{"model": "image diffusion model", "dataset": "retinal OCT scans (Kermany 2017)", "train_examples": 98430, "image_size": 64, "horizontal_flip": true, "conditioning": "none", "arch": "dit", "objective": "v", "cond_dim": 192, "norm": "layernorm", "hidden_act": "gelu", "mlp_ratio": 4, "head_dim": 32, "fused_qkv": false, "qk_norm": true, "inner_norm": false, "moe": "top_k", "num_experts": 8, "moe_every": 2, "expert_mlp_ratio": 2, "experts_per_token": 2, "shared_expert": false, "patch_size": [4, 4], "layers": 12, "width": 128, "positions": "sincos", "optimizer": "adamw", "learning_rate": 0.0015, "beta1": 0.95, "beta2": 0.95, "eps": 1e-10, "max_steps": 6500, "batch_size": 256, "epochs": 16.9, "lr_schedule": "linear", "final_lr_fraction": 0, "warmup_steps": 320, "weight_decay": 0.5}
Rows from block 3 of a small image diffusion model, named by matrix and row number. Rows with one number within an expert belong to one neuron, the router's apart. Each number is 128 + 24 x the weight over its row's rms, rounded and kept within 0 to 255. All counts start at 0. Numbers have three digits each. After the name is the row's rms in percent of the matrix's.
Before each expert's rows are labels from the 100 images, of 14848 (inputs lightly noised), where the router gives the expert most weight on average: "peak at" is the part of the image that holds the peak; "colour at peak" is the nearest of a few named colours to the mean colour under the peak. Only what is clearly more common there than usual is listed. The data: retinal OCT scans (Kermany 2017). In brackets: how many of the 100.
# router: router (model.blocks.3.mlp.router.weight, 8x128), inputs 0-127
# up: expert up (model.blocks.3.mlp.up, 8x256x128), inputs 0-127
# down: expert down (model.blocks.3.mlp.down, 8x128x256, transposed), outputs 0-127

# expert 1
peak at: bottom centre (61)
colour at peak: grey (87)
router.1 130:127115174164095099111143148143124133107147113112156126124154104114139146117141144136140116173124110110112154142113110129117112140119114134104158108140141129128148142124180161134153109133097087134134102115137111148167104089125161150083167115203156083097112127141131133129138210098118095129127121106126120132127140147151148136073143106135095120104117150092115058127139130162137103158122
up.5 093:127138153143131111092138132133099063141183101085132152122135162158110186121170138134180100147169083126111098148132136136135128122124115078113123078096057158109128179137133135147125116112108119148146129130123146150135150134157170091145093151150135158117136076110117163096167138143103116126110127095123133127115153122133133131113124134134149089140113137135140125110130114105093127110123
down.5 088:130141167191125149154094087118109161148054128158143128138132153115152109112115116129098120172111105132113118153148123155148114103113098125081122154101125134123160121146092158108104120126159139117143123134117162162099195141107119109145126150106177129110135131120115123120163123162129155152111142144137081155136125082107127116114150117155127155078124165131142097130127121115142122151186
up.6 108:105144126089121116100104116107164123131166147151154138112112142111134102206136090144100140096070153117175135138126129134137109093115093133166142140143070093113149121113114113133121160127178109132130145124111121166128136125155120141140104112127153129157190138141133149100176151144182136142149129154128130115081129104129127132142098089121125100163138087153141124123131105121109094104101
down.6 091:128131114135114143124142155132145146142155139113167178128166131128134111113103108121151023137136140093120120130109111121133108117116107127132147124121191106140121161104166140133148157123150142143164152100142110118130155074113099127108112123117118148106135098114087158110105100137148156121118115138133132106084114154081126139137121124113148104132160154081140111086134152148205122111129
up.7 103:131113110073110123148153127127139111241134106139151171149149139123104150165122143122110115125126125135120141126124131133110118098138138117119115084129107121112142127126106134122126111133142167124103170140127142068111173162140094108128114133076137132126113150093149130142153048140120152099100132156137127139139158129117131121103113126105166124178143124162129145112115141101113163083127
down.7 108:123125148104078116158092126065110086145122181136131154112097125110127142133121088068141113140126130154130114137171186133143065142146144121138115132134132138129115128142150125122113113127127149135144156131134176147109159154141140148126153100132115139155123172085066133149138109087137111127133170161167067104129133154119121133063118133125130126121104106117162157132134134131132128118120
up.8 126:120160120146188169138095095099143070126109156131111138173103170156113113150147118131066117132143126121144096141162162142187129115106125140123138144122103103102118103112120095133100095135149137163087155110108107135124151148159135139134083129111149155150183132133127160122130126143173136121151155111137123113135097095117110117172110137123137072140134114120138142131161117112114124078119
down.8 134:109108118130104133130126102172124125101152124124087103137147126096160146196132119144091163092145105101128135079158131114139119115116161143121113113119120166151134080094107115092121118121100132067115140149103146136080117136151118124079125138141151170108135070132136120160136112154102172159177109125133114121129124142145138124096120157164096131080104127126127155102127118146127111095161
up.9 075:135081135173141142164178135125171108126115162160120133128091124126145074122139141106103157131159134116085141109109107121112127133120140105142139165172144110137124078159140132140088158151141126117163147153144141111072086134076129123131137116077114131141138060111145104124131114124162116105138115144167152165127119113138140098132150144137119120108165150104156149133167147131179123137118
down.9 093:097165141085127082138127131097147111127137128116120095138091109152129172109140099108127104124131150134150116113143131164101147114141133117126108122119141130132161129110147090103130114118088165126115159165132114130130114102121112138172136156149136100106106154133070143106122097076097098116108132135139163174162144136093111113132105131113120101177107161161064184104129144138111119187131
up.10 082:123112136089098112129131126133172122137123178144162118118137159167160100138146093160103163096128143125161122114108109130125147114128116139147130129152136095145115100125122148145114130132128074126143128159176140150130100125102106143144125122148165136122148122142139168146123197157166177142065137112091146143149156137123124118134131124119114079104100081110139077104144097127152077103098
down.10 086:156128087145175135130161104098112151142117106104159109121154100135119094164117157133141127105121107119133079122146156157123150095117143163083138142174120099155135131091134112137134132168114124113071121141158132094091104103157099147118122105123083090081112113143081134135126116147144146124177089106140163156173106145121127122133136133121118163145127112180123122151111162135087121137142
up.11 093:130135160133125136136111086116130114156175088115139148172178185099119147157174109101080100125169104132126081135136132123128128148127109134126117082111065107118139113133121148164127104124147097140080119126122142141139127133174153141106117133159159132119126161099124177107181155138120118096157138121115119114120149156128134122134103151115136093114139123140121106141131140091102123057128
down.11 092:136131131160134134105141144133097095136112112136127147122149106134132086141130172135126141114098114145114069144126124146158143134112144115097128143120090114123135121124113156142174089143144141126202148160094130175117208131154140096134131127083105132111118111135166116130138109145157171133172130133136098176146132091092116123128138106144104160089127161094174098144114111139127132114166
up.12 098:124104127123097104117121121137164135107134158123160126128120131151163087122129109128126137123112116184120135135097102116116103109115119132140125129122135116126138146112139135129124119141110097180132125149159117145152090089081085159149134129153171137111154129174151151148105197166155163194090135116103122124149154115133135134148142118120119090147119069117116083119157085141154066107118
down.12 111:115138128135164145127177107115124115099124096074152116129127101125140082151124162167156130113121143131151084090134153137081120117122134135112118127115113104138136119116132107134156133148108118180065142121149132086118116056122114149125136148152109087109125122182078130125139107148145123129150097101122160136156133139108135132131153152133119155156119119184083134139112171102097132177134
up.13 140:118137094126127132103110143098164109152114154175162107113106126151108124169195115152076167127130150128141134143143134130127119156158105126175133151148125104092136091138112100143085170106132164115139148139126147128127137142142091154157125126074149135165154095132150126129136119118175127085105142134142133133134106102113114114096102156082102118117165132168116133175126135073138115104111
down.13 166:122131148123102143161131130106118102147116096144120131110133104177129104132084132117139145135124128131101177153123167146160093140142123153110112135139096118186110087117108104131138174120086156134147131103108160163084169125101177180132108115096126122121120151129105134119185143163085167126131157140154130129119128119167082122113131111123132128109141119070151137112115156139080129098143

# expert 3
peak at: middle left (43)
colour at peak: grey (73)
router.3 082:126119140087117116153113141110129138124138062124103138121129152147131177134113154067120140084120175181155066118109095119108120142122114111133122142106144141144122133136083081128133153125118111134102152102108131146122119134146139124165130138098116131156110091140102122128111122132105227121132149156111110109126120158119156111156151138153134140097107064149154155142139146114112124111115
up.5 096:130122128138136132138125115084159195142132153124141126062138092157109130130159106171129113105141138150124113114147131147145162049048113117115111142123103141116102149106087161103127102112151106096138111125146132152155151125127093164151096130112138147152152109134142136114121138094122179158124128117102118116116130128112129134109104127075085138155118116165126124155120113111131097165110
down.5 074:132112120148109139137120138176098136136117127096158134097121093132141128123149155072109115149142085103103166140124089151156134100098163129096134137155104188090137129125114098155141173109113160091136088137127128144126089127129130118129087125142086115110091137129136120122098040104114148142147111148077152138153120113135096126156110129084131144108123112139127133113135071113135139134134
up.6 075:100124154157110114139125118123158157134184122138130122130146145173131103135155120120128169134139092140097122122113114119107128122066130113134172099096112155128093054129095141091122153139123128190049123137115114156128119146136144148144140115124125136097112104130145112112111147164108165158164146091132143115076155112108131123133117144123121129069120173090137127144129146131115122154122
down.6 078:167155167152144123085101127113139149086109108101145126110123117113142168141136167123134118137178122170121140096089117161085113106109163164116097137146139151142138142133095151138135123131124114144163112102156129125109144132150116141123123139118106120102144124117091113108136117155142123139116097060101109125114099174110059110141106154132172085159093122128131140100091157142145087118166
up.7 082:177168125108131155133160165150173156168138128142118130149131139123154113151108128152160151128104091135136129123115117122088102148122134142116136099157099106120129105131079130124097136110131096063127172152164161114127140155101083117147099091099144128138158113139136122123113135134148183148149081086107140175149173116098100139099122123127138111150070158116145115121105120122142115113107
down.7 089:081174071109114124119148108137153132162120116139118172148164128107143180145118088129108124159125115109088108150141152132115079105129121150134175113167129155157115124096141113140103103127127128138091124093158131130124123106100103153148131131119165121124096124153131101114121135098131107122199065160105123092107132125115100132159103119114112079106129167110107131130106084135144112125123
up.8 110:124145108117140130136133149129124107191112133139138092159110144187084145121159142159089166165164117107141159122124148151114142067102139121120099123117115156093118122135112131102070140116137161141155104131149139117123137149116075119138101140105118179136127138107124110113119116130135086113119160077106133153132147091096086132122130147090111131138129151150123130194108089100128133099130
down.8 094:089144137133144130109153132148138113090103086122139120121121137130099099113145145158127122130132125139124146158098124083103159130117104129077132114139146136161114122174105159138096134135119096126104096109143110122147092097087104132106120165145089105116144083151180120128098115196133092143089106086074104139118140108143097114162128138138127143107157088140118135120128076113131095152167
up.9 102:178151131118132102102144136152169190159108145159144115113123084145149145141153102171098165111157139122157124136103118113109101087141097119163126151179133130140115112096110105116110111098117108140154094112137137143158177130119108138124111157125138104142132097179152122121113145107145091138174124110135114103109115138116119093137129133104095127091195105129148119123111080148133094150104
down.9 093:103165138150118200195148149097145069102108154090123136113146124091134111108141094118135121137162094123154140148104136161141131143132128100106134135100145102100101128105085102131107146098129138107110094177150093172119101159131137088129123132117125152153152174131142134140127127119104089143184181115108156158162119113132130142132145158114117146124136115144124123157140135111130093126120
up.10 109:107136132134095139139105115110180151133140179179153129097100100155107112128166093130141141137118141142122133129136116134138135129091084132131129142143117124106146141120121138135107121126147129119107151096098090169176123124157150170158139142108132127146155097152121147100140150136151161126195127159146116110116102050128110135102108132103076133106054135167128131099126127092134108138113
down.10 093:126141138141165125093113126098090111110115136156085170115136130120152180127132135108116134100118138105116131158139104160153120166136117141140117156199115084099141139127170084156110126091112117100147156160076153120100141128143140127114111156115129104117109160113175137111096127095141139095145143168148207132146110172113132151112124113122104099120136143121140127147128101088144099137133
up.11 082:072142124138112110123090133118116147117217078137142145131107147126141110118124104080122138167131106131123146139119125121123038172125118110153141152085119160142179117146132127146102125105130139151112124118108121155117095107106144118141159144117110150103120098180118138108136149200128105103137138125138133174145128099127130101106138143151130139084126152156105133132107152124140136115129
down.11 096:100139186151122112128093130111090157124184104125152145129118141137125112153113100160139114097102152131142113145131138152122104117146134146148121134135133110126190129109131145125142151147152093157100159099074159110157162143094138105124139176124121132083160133102093125118122120137145168104121098106158105118135130165116101117151101158147116067162097136154125156114141163158135113138183
up.12 086:116107101100171167148119109120127129150100124118131087083127135146110168126142137144113099144128194133127106121154148154154159097112094130133122083173116120108109167091159116102130096141168143122099162133115126088148177152153093103115090113120128125127138111119123142125116131101123056145135113121148139088061119122114120127088113148107121117108193127146145126144137116119110131122117
down.12 102:132142148091143096118159132132124100110110111148102154130115136137134189115137117118130119097134142126159132161116156150087151132174094128121130153130131123120183118130117118130109137089105140142145137172144107193162090124132125164113124120152152122144128134134193138123110070143079153136058193124114153135153106112144138139125163124148124117157144110142138156112155124136122113130082
up.13 091:164125139120094115129125134127150171126141112106125128121153095173149130139118113153139108105115116153136108135119141128110192041093144133147126116109102139103106128104133127131122147103115111170175130108143133149155160141103070127129120118131151138149143129122151110113124132130152163187152133101097138096131118141101108140133113108088150118212146111114125109148112096144108119190112
down.13 097:142113100125137151168170123120074107126090152106130107107139108132113144134126159057122118155115115141094137100146131134132132103130167130095103117104134156143084133136102141098122149077138169127129121145190167156086102146158088131117144091139113120149112098121112128089101103139121147134144145104100109170135127106127099146156148130153091153067127141140152108115157143124136100104138

# expert 6
peak at: top centre (49); top left (34)
colour at peak: grey (54)
router.6 088:127144147112098077074094115121090111120126096094118153129147155135157124124095143093165104104120134121145119138151159129156114131150195148088106125096160117136131158152101160114123117148095129118103123125130137097106146185115084130137096146116119180143122130122114134151116069154122150143128127131128107150136136153105136146159147136149165128133105095140125168147140118178183156105126
up.5 106:092140117122178161147134130112100107156136141128130124125134155160130143131136151141116138151121140118148143134123155146123105093121130034129084126111112147151085155136077132087106145124178135136147133119127128113097139147133115103145113138109120160138125125090087131132138115174102133128136175125138141154158133084080079135129121149130154150091114112155142128146135095079115145063146
down.5 122:142122113097176131088144135080152125061115059120138119110139149118107093147135150173144107165105138129135105111158084124094110144105112094115114138116128146150132121126116126109089089121104080151108129127107082134152113114118084168120139147137106104123137135166117115123107116141098112123114102117096164112156123106170142120184137109124154147146122104120107151139126133098084100156142
up.6 114:155128163180137119090123121134133110129116153136134119132138140102116133164152111125120118089109105142118084105122133137144216125118103133147134142114101125059137096093077112141123122118112087140156114136153116148123117122139131129106139113131171106158164148145151155148146141131157198120119136077111130098118103128123098117174132092106099091157096088129124115119129121126112108147089
down.6 143:088112132144143103125147092097120112161128121109129130150117080155112098104105133132119119133135114148147112139163090152160129100125145098185101115111106096133149079130118162116106136141121169103150086133193135156107112141167106136158154108139094112172127161126093121139073139108136150116132137140094128146153133132116130108147128130138125145171109097123177165132129165125151103183149
up.7 078:148132147139134128127129131132132132130137128147140127141116127139075139164153162091086133140138113115119104113112092118131066144115073111133169126120134153107157137133159109131182126153176138120055126116112131128143129141167156138125157124152134066130128086143165129101150148081126102099128101135134123136141116139140151159114127141130108135050081162177126125106141168126128134121125
down.7 090:108110175107095142110126123132068135154136146172167104125109134117151135128158125155173143087155161145180086138133121142150121129142092108191133126123146123122155133116109123140125107153118103102174138117095117077151112154135130124150132150137140156142158148096084142147156141112104122106107121117153082124114114209134108129109175130122123127118129165153138109142089128125128158137119
up.8 093:147156162152153125134114109130127159128127118154154116143137124116114141167150153108115144177130126099124112116113099126143064107127110105116135131115123116101159120124159102140136117142144103130088121108111124135148135145146123138117143139163136078149142160124147131096147133115133080097114109123156126146141109128115133169084097106109123121033074203180130118081137152106119141122109
down.8 090:137118159124147116108138135170129120134141136120169086106123176090134109110133148122129135124136154140159055140061125135087165141166101122174141120155163121159143123099094137147108139141152099104121153109128093078174111115122108138099130141136146134147141147119128151154158137103114171112125079073166113149110122172109148147123163112141139138150110130145118098118141161123129107144120
up.9 101:138141139094149140138104087123115194123115117126144144137148134082125118138126106127095110121141134138137148135132139149156173103134136136134105149169099123134136133113110111161124086101129088156100151102111101158115135127130107153098107084149127126167151208117120142121145125172149167111136119121149146123116099116092081121098100114083144129111078172177129130092118087149116120120106
down.9 095:123138162147091134139116162146127112144120155140151062135143118106116136129130129105139132150130114134099124108120182121119184128110133138136115127155123160110117118070137127132157138121148143150153183147116084126145117123158067110125133133118157138149123165176173112152126107107140140139195105069099138109130135149133113160129112151120127120135111112172145135176155178119135089114149
up.10 110:114122133112150207212145127154160180142158111173157132144119128124127162148139112112107146143126137118114065105091083114106078123096079094135140136134105146133140124109125106134136134102117102122144152120142139191150124112142130135115130074135134102164132104127126131090161155124137160104102129137099133127125115158143147130119119119125113134075095126143131121107110118122104107131134
down.10 102:102138156128076142126135155104178060147096138125138127117160136119129132162153163123154132141133128100074119123177163119111099115158158125086140129095124131120137151093173134141133117131140132116107115121113153131116135151142128108101152152106171158118133128148153137100152177130136163135142112068112133109123132136135125133057143163135145097109088092126084108108124145121106148096103
up.11 111:111103136082076123140165173160176128164148132149162143149156122144131142145151128119116110116136106115114117083080086093103128136134129139134130126154097117091183130120091124138108130137141128132128156124125079142123106146137139141129111094141186135136169161103171143142176124173152132109142153137158161127135123089111104123126118104108110069158142138154135120095165104147130131120117
down.11 092:108157048113113123075179129110132144130137134150181132084137128137097143081075113120114130088136119092105123141099114101119103146144093169132132111172129141145131094117103125143116118115147101112106161087110120109159138106123119183124115079134113112130113103123129114111123096120106116120108111119148138104095127141126132115129105135106123108125138091095060155153145118116144087138129
up.12 091:135107121166104104111118144107136134125118139131134115134125120109088172137170118171078125122123151158132158144147118142119171125094079138179142110152112115075101108113141103161148152106157109179140153127108090094140143127146174150108151090147142076123139111137116136129122172089152100117134140146165165128130125119124118095087095120114125128153151150115113118106088153095119103157103
down.12 104:137146182134070138172091112117101109100110149139066093156114150117140173138127086125108136096145125157104115120117117141074164132159114125159122140171134134123121136112126131147143147136105151127102119156103103139144133140128124117130121138145197126118165138128125145159173166160155115135080137138116103115110126143142096116081101141160122079110107140134135128093103092127126148089128
up.13 107:146148167170141132126140118128151131124111148140128139125104142106087142148153117189101119133111087124119143126120125134133160111105085123179163137175083134093122106096142077146124154074158125144152102148153125137126142094135142129106102090131133124156192100122104123101127156111185115128131158128114143122133111105137101088125104098125133115119174122144109135119073134127091106102094
down.13 092:162171173163082132157125150102147119112098104129140148126136131128136090141109132158118115141130120157172147154119127146118197122127112140111118134132122126135134098145095108155118144144127153133091087139150143172094174129074123102146162133099173135113114138164139103126127120187127093133122130130090106147149117096136114144084166108140125145075096170117174129145120123130113123141143

# expert 7
peak at: bottom left (25)
colour at peak: grey (63); white (37)
router.7 119:123126111156150172169167131130159127118105166158145134124086128140082147140158139178069130169111138102108138113121114125106095114104067089150164173158108135124136093134153099134146165124179135111122132143127160127122152104156142132139139082102133120144150148134119129105164137113135090100127123140133123124134110118155114116071112115135112156101155147133123146121112152072084119137135
up.5 099:140133138156154143097120126122127156130126145116134128143129103133135123129131087136118143149153132125102134172133137126149161125111146124133131109164101088089136119114140126128101126115145089183062133137092050099103102121112125143147110136143145129163142133126136137110125158144121095139122215114122210149130134086103097107064111113120139121124140151104153114147129120138155109120094
down.5 103:094137128126169135092097149151105080125122156142115146146121144137154130119109103106145139096147130107198145122150114148113136141113140143156157149103126106141120093146124114117104134134118114036125121130158126094115124125115114131134151139118139131116119095140106131158104103117099178133133154118248157149115141126092113103114135123139119105103135133151142157116135116118110164127152
up.6 099:162133132094092116124133129139142127191128107152163106167163140125133156173130137098151172118123131142152152126111112130113143120131141204115125082067144103124136115103113129109127106145119109153112168119099095096139136160128124138105114144158184121120120183139190132168120127149118165141113116134163141132124162116119106116115147104112103098142108111098144096120142100140162140140107
down.6 086:128100123103111120126067124144108123109111132143128104143136150103123133134146091114140116149160127136133131102156123109172104094157140154110166144158133104095127133091103158137120171110112210119145173118182108146140116128131134143148125148132141126141135149118097131081142102099111130129139098109127138113115121157142126137127066123119166119184071171163141111090145082144120143107126
up.7 120:111139139172161136076089125079094093134119074122136118127152121127148124148145073133160125132120099114108121171184195165175178127170141123128097114149106113110138137091125094106110126093091096189126094109144148135137137137128084102103104143145147138136137155138132126136125130141135131135127163092099124121127122115106108102121113104116129105136122142122116102138098106117118118100113
down.7 123:122171100203173114142137107165160130126135127140121107088104122108131153099130109147125134126118151115163114141090137119124140128143172175130118129175099120105118129108090186117104137136123102080160195086139118128107176177149139128112130112130155109100124089113115145093099141153128133160100157157130141161115121112121127129108116129120119112072116128142171135128115131135130133102132
up.8 103:113153146134140146130142127111118118172124124113123090154127171134101160124193142127134146138154108132125110129115134131129143146140128143143125131088145136095105123145118127127102117110097145122106099168176141109109117149112099129099114167143135150109106117147173114104107110130130179123190165068111138158172144135118137111167144175105107111101077111116130099201106135089142124111129
down.8 114:133149087137153100096093117177176112115181125062126122112104129117140151110146105137102118134139134098129152155135143143070102123184188116120091124091119157113158135114120135135123125107101120142172125107179093099151132121149140194123110200144135133109123128122142127106156135119114131117102100133119138106099130097113162138134118143145150133139100146123139152115126144109107129144124
up.9 058:129157120127121122156121114147120144109123143099109174124135114137156118095093108161087125123161128094148125134116133136138174139088171104140131149125143163078146103102165143136132124140135090147106145152122084075118145108092145139126194113123154106109131184131138127109089125128159143153087125084110165134133124132123108139096121111109192108126112143092084117161157144127120116160122
down.9 077:146119146142170121108148146127154120175133130102169128128103123101140123111135143104153126120177128102122117112136137185107157075128135159147146135106149125126090121123147119136097091111146157135138141097108149087139118133134109128128193119129121145133108101109114142149118145126077156143164135073141129176106119116120081104130100139140177150120118087117109081180084130127089153114144
up.10 102:108119128120133136145104154115122067150159126133144112145142155152123124147145094112135128122126153126117099148146173153163150145151124176140131115117082127051132117128124129111117156126114125104137172108107124170169119171154132130140128110144188156123160162111171125140115127154127175147121131151110115099098112118094102168101120144103120084138131099089127078174144132112119117163123
down.10 086:135105128115130136117109099140118164121086116151082145162084116112101120149095141170104140133137123120131166156098159109102141095113119084172105103096126155150152143084148168149138141126106145101124121162080145157101178114145159152126167157088141148148126122148137122152172155151151169141141116172106115118164156123142153098109131163132138138124103151105095144105127105135115110153133
up.11 079:183207127147189158118090124090133126094114106113120124110134088111132129149146087114123133105082097120136090113166158157202180117131127132128133137125120101136138113143132097133123133118123085157100134138091071115146122115119132179149112127132142114135118117142119152109119167142140098117156143134156165144150124101122141098137115102150111114129174119113119132121108114127138107119094
down.11 090:135165133129106176108168122180080108137133121130137115080130120138120153170144147126115107080109109158183103144132134120126188130128155136143109119140124139138113131100131148126122099146124089139159118109119126092115140162139135119098113120106116150126118110104135126183149150133123144088151129167181122128126108155136114132130150144120098124097190206138160124140131078164126124130139
up.12 129:109112164141122124103152130155137114131147112143150132137149132103128158182126157148120124161140120114115130129115105122105172124093105133125137118165073151130095132087136097101150161087166052098119119124121116143130111116139155080115100110143157097145176102130136143132161164128117146150169125125148151145148133103129104137090115085151165119149065149114146108100092118137105117151107
down.12 126:115157138092135097107155140033118156120111123112150097164109137140104139075122150113151100131108120115131123118165110152150165105131057098123120136122143133101122136171097133112087132143180104142085113161110129126144128117061126099136131113116161107115130155140091088124114134119140077108121136109132148144129128137149140110128152119150120126113149143117090123169134105108124121161131
up.13 090:121131106150166164133104147100094137139152112103127122131139103136129173098137086110125133159143155126127085142147188165163114148138135108107114071170130127098139134141135173128122113106099116079156185107086107131147120150135137138121124108146128128081125102108092141109107115148139111123090074149146152136110158132112144162050135150120125110128101161113129102133107116131123121128114
down.13 112:121105113122165131124092129115125172094152149155103158145121118143123191134137164144143132107107115116126089123155109133142160147128142162148130112080133124165074106113109121114135133121138183180128086188155144154140120131104152106116154140110129129152124155140099118113193131134117194120136125133175084118125131132116127122123136117163110083127095132128089117089123153137129125116145

# expert 2
peak at: top left (72)
colour at peak: white (100)
router.2 132:115115110137160183162139114121127084119102156133105136101109122128151082127132112119148117078130163159119100101167152132154146132119133141159134159173129130100146118132080113146072113154107150108144157139160157142106128131100112114146124149077126152181159096123135135147116118100164128128130140139123139098115096068118096122177131134134135114172177072116128155123146125114127121135117
up.5 095:101123154096101080093115142124135148142136129129166155164142144118163114170111118133134088123120136121123139148119161137157137122124152177128120131079075120108152127067109156146116104126126087131086123119137117140141144134132104120121132153127184153156178152130156167171153137131153160150145150130134125122099131116102087152114113098080151066116130102143133105123129095144117117152087
down.5 098:117118151084097143149140088121130147122161127113171123133118114140116109122116128117121145164137095160117126147182121117133141148139107153145138122110117120148091116096103143135131111142129164134153125051212107143180133144086109146150128156151115127137141126101141142112105136138140154130081115137102149125102109157131122128105146126117126137224154119128142117177119154119157141126158
up.6 076:109174096130122112135102125117136126139155131130145155076151157114160127133123150123145146146145102125151121104113132132126214104114115082115123121120125124153153132111153158144130104167154127120145101111118135128145152139170114145119152130129135140093101134098092179135141131109122037121114139082137106100067133118115123153129082126118115132139163139161079134139156083132127150146143
down.6 087:106121068132062134150149162085138101088106170135122101131149098146134164122136123131124132152173096113062191103149126112146179121122126093086149131086115152138132145148082126130150123124118110114139109134112125172157125134142128104123115113099088143129121105148140134129140123113130057121140162118132129143137130126146143161088131122140107097096133091146145117129134142156155134136114
up.7 107:131111129132124160163172185160123128150126124105139121151130097177108161110115110154153153170136137098101135102127120134108062086110125114077095106107099126078115151148129154059137120089124131118118124154171167123139138121099154095116105161134134125107151146163144114131120126148120135149119139124071113141117170110138103157117156135141110122122075108112129117153104139108118117120137
down.7 102:107090124083149081099081133129141138132132130123103154143103128098136151138129083104154129141141135117088112129174107128114117161155133124117107139070156103150136108132141108133135141130127138098119123089135091112136131142071124114147134211145137118135122115122134172144131144132163154135136143122098185078107129127108123131179111151128120107157056153146082130115137141112139120123118
up.8 107:120139132116083088127152103121141104127142128114136126123137118209088140118153166140165125137115137143147115147128114134108140183108128107118104092111129101149121125138108159052144161117125135153137109133120099116137102109126122175143121107131117136084093126134128127145105165139099132121136133117134117154117175124146161129112146131147025150123114137126177126083140129131143105093128
down.8 082:103109155112126130150144143120125082113140106128108169124095118115134128144122120108093146178123118153130140147153154156153085138138134177124130115097153098141109126119123165151135127142110133211164127098123141118125152131114116074162120156180150083102125082095146139100125170143128188131116110100119111098095111170124115141135146126133068113138116145145139143095129135117160132137135
up.9 069:091120117125128101134113111092152122145127138148138150172132125119127136168163097100145130108144181180163107146128145150123164161056068120131135122159107126117115126135152101097116078145111139119188152115111088151154110147130111131144132119130125078129135139106177089106119156155119146119138130141163136119116134119101140114126083112126147145156119084122147136106160127100100120155092
down.9 092:110101099139131137163147102131109157099153147153120118140112091135128183186151083125128152115107093164127104093143118119066147151110123174128120115111120143124104149111119117119126099116126139113087153126065140149128153131149104118120120072098131163140177135134121079133123161125111108134138134200154156109128115141127117162128100128148089114111101140127143137138116120085117093110138
up.10 105:134113125120120122148157133125130121198171130140154136109149145124139151129148124132133143161102119128114122113082126114078130155147145118086082103100119132141140124125075179117110131124156149101139130116103114083111164163130134094119088141122121151112102148070120143121129100165101097102130165109156156154115166109087104170111111137139134118140116135145166122099130077082121159094131
down.10 102:138166148144123157095129127137139153095085095115115129137186139106111139132109138148104155151118119152123113078136129093087148125082111093087175122105102150156139122139080124115076109114132078148096120098132106148151117160116087118118112149107094110129133122193156148124179133177139137113149120123126144127127131103136134128106169141143090116163149087139125118143118150140117119136102
up.11 111:113128132124131142144150119163112096140142068123128102163149147124122127134131082120127141111140122134110106107086122104129128145175118154125105132077123093086137103122107129092134140124134118169116085145168132163120118128146144114097116190166157141150117159160145126105152146151114131170151183105099119126149117126134128128139142142132118091123124086087103113193136116120136120052132
down.11 098:147110144113172140123058135159100112108167120134140170113099148119124121148123134145127119109137163107168108150147107175136140082152124164141108118115126118160118136148122151121159105127115099170180083093141160146156187111104149131119119161120107144135132199091101132125163101080135125117186128146118135141124124113127089128159122130141143159138122155134119132122114128158145116130146
up.12 132:114139127093116095102101132119134131147127141140143117161132142116168112159129093144130132120130156139156135150146172161170143110129142163148127128140115100108157116075109126156108097117101101131131092120133111154133121118109111119131114150125159145150165136129183154140136144130150133157130155116130143137122120107092100143121106107066129072137140124100130112112137069148128097136017
down.12 100:116118104110111148108157094143120187154131202136170135132133126123109139127121103090134138128127105170092134089109105096105128122126084129177115119075124137126149133089089122125139139142134136138071099132172132132142079113126114146157127124110070118129136139125083143141132114147154126116115108157135169090153127157124118123098129132141125114191057106122114124137119125143129126129130
up.13 082:102151106131158195173182162151170127132125145131146143104137122146127124145141100137098114134110108127097093088114106131136091162121101124153133112113115119119156123135139108140141132135147106141084145145084054086127121125130135161131143117137149104120140141143094162166126164159123132149085175149158159113120130113131104102078109108116095110120183115110103119120133155103115112150127
down.13 104:139141170186141098110127114147134126153146122108111113132082136129132181102132169129129129052121150135144055146100157109124144132141126137145097132142131116138191120129124140117112129136121120138135096163099146087127117128177124130062131138181082107107134100102165107134118123121122159122128097092155083153118122160128142116131115112143119110128192148128112131120139128127125113131127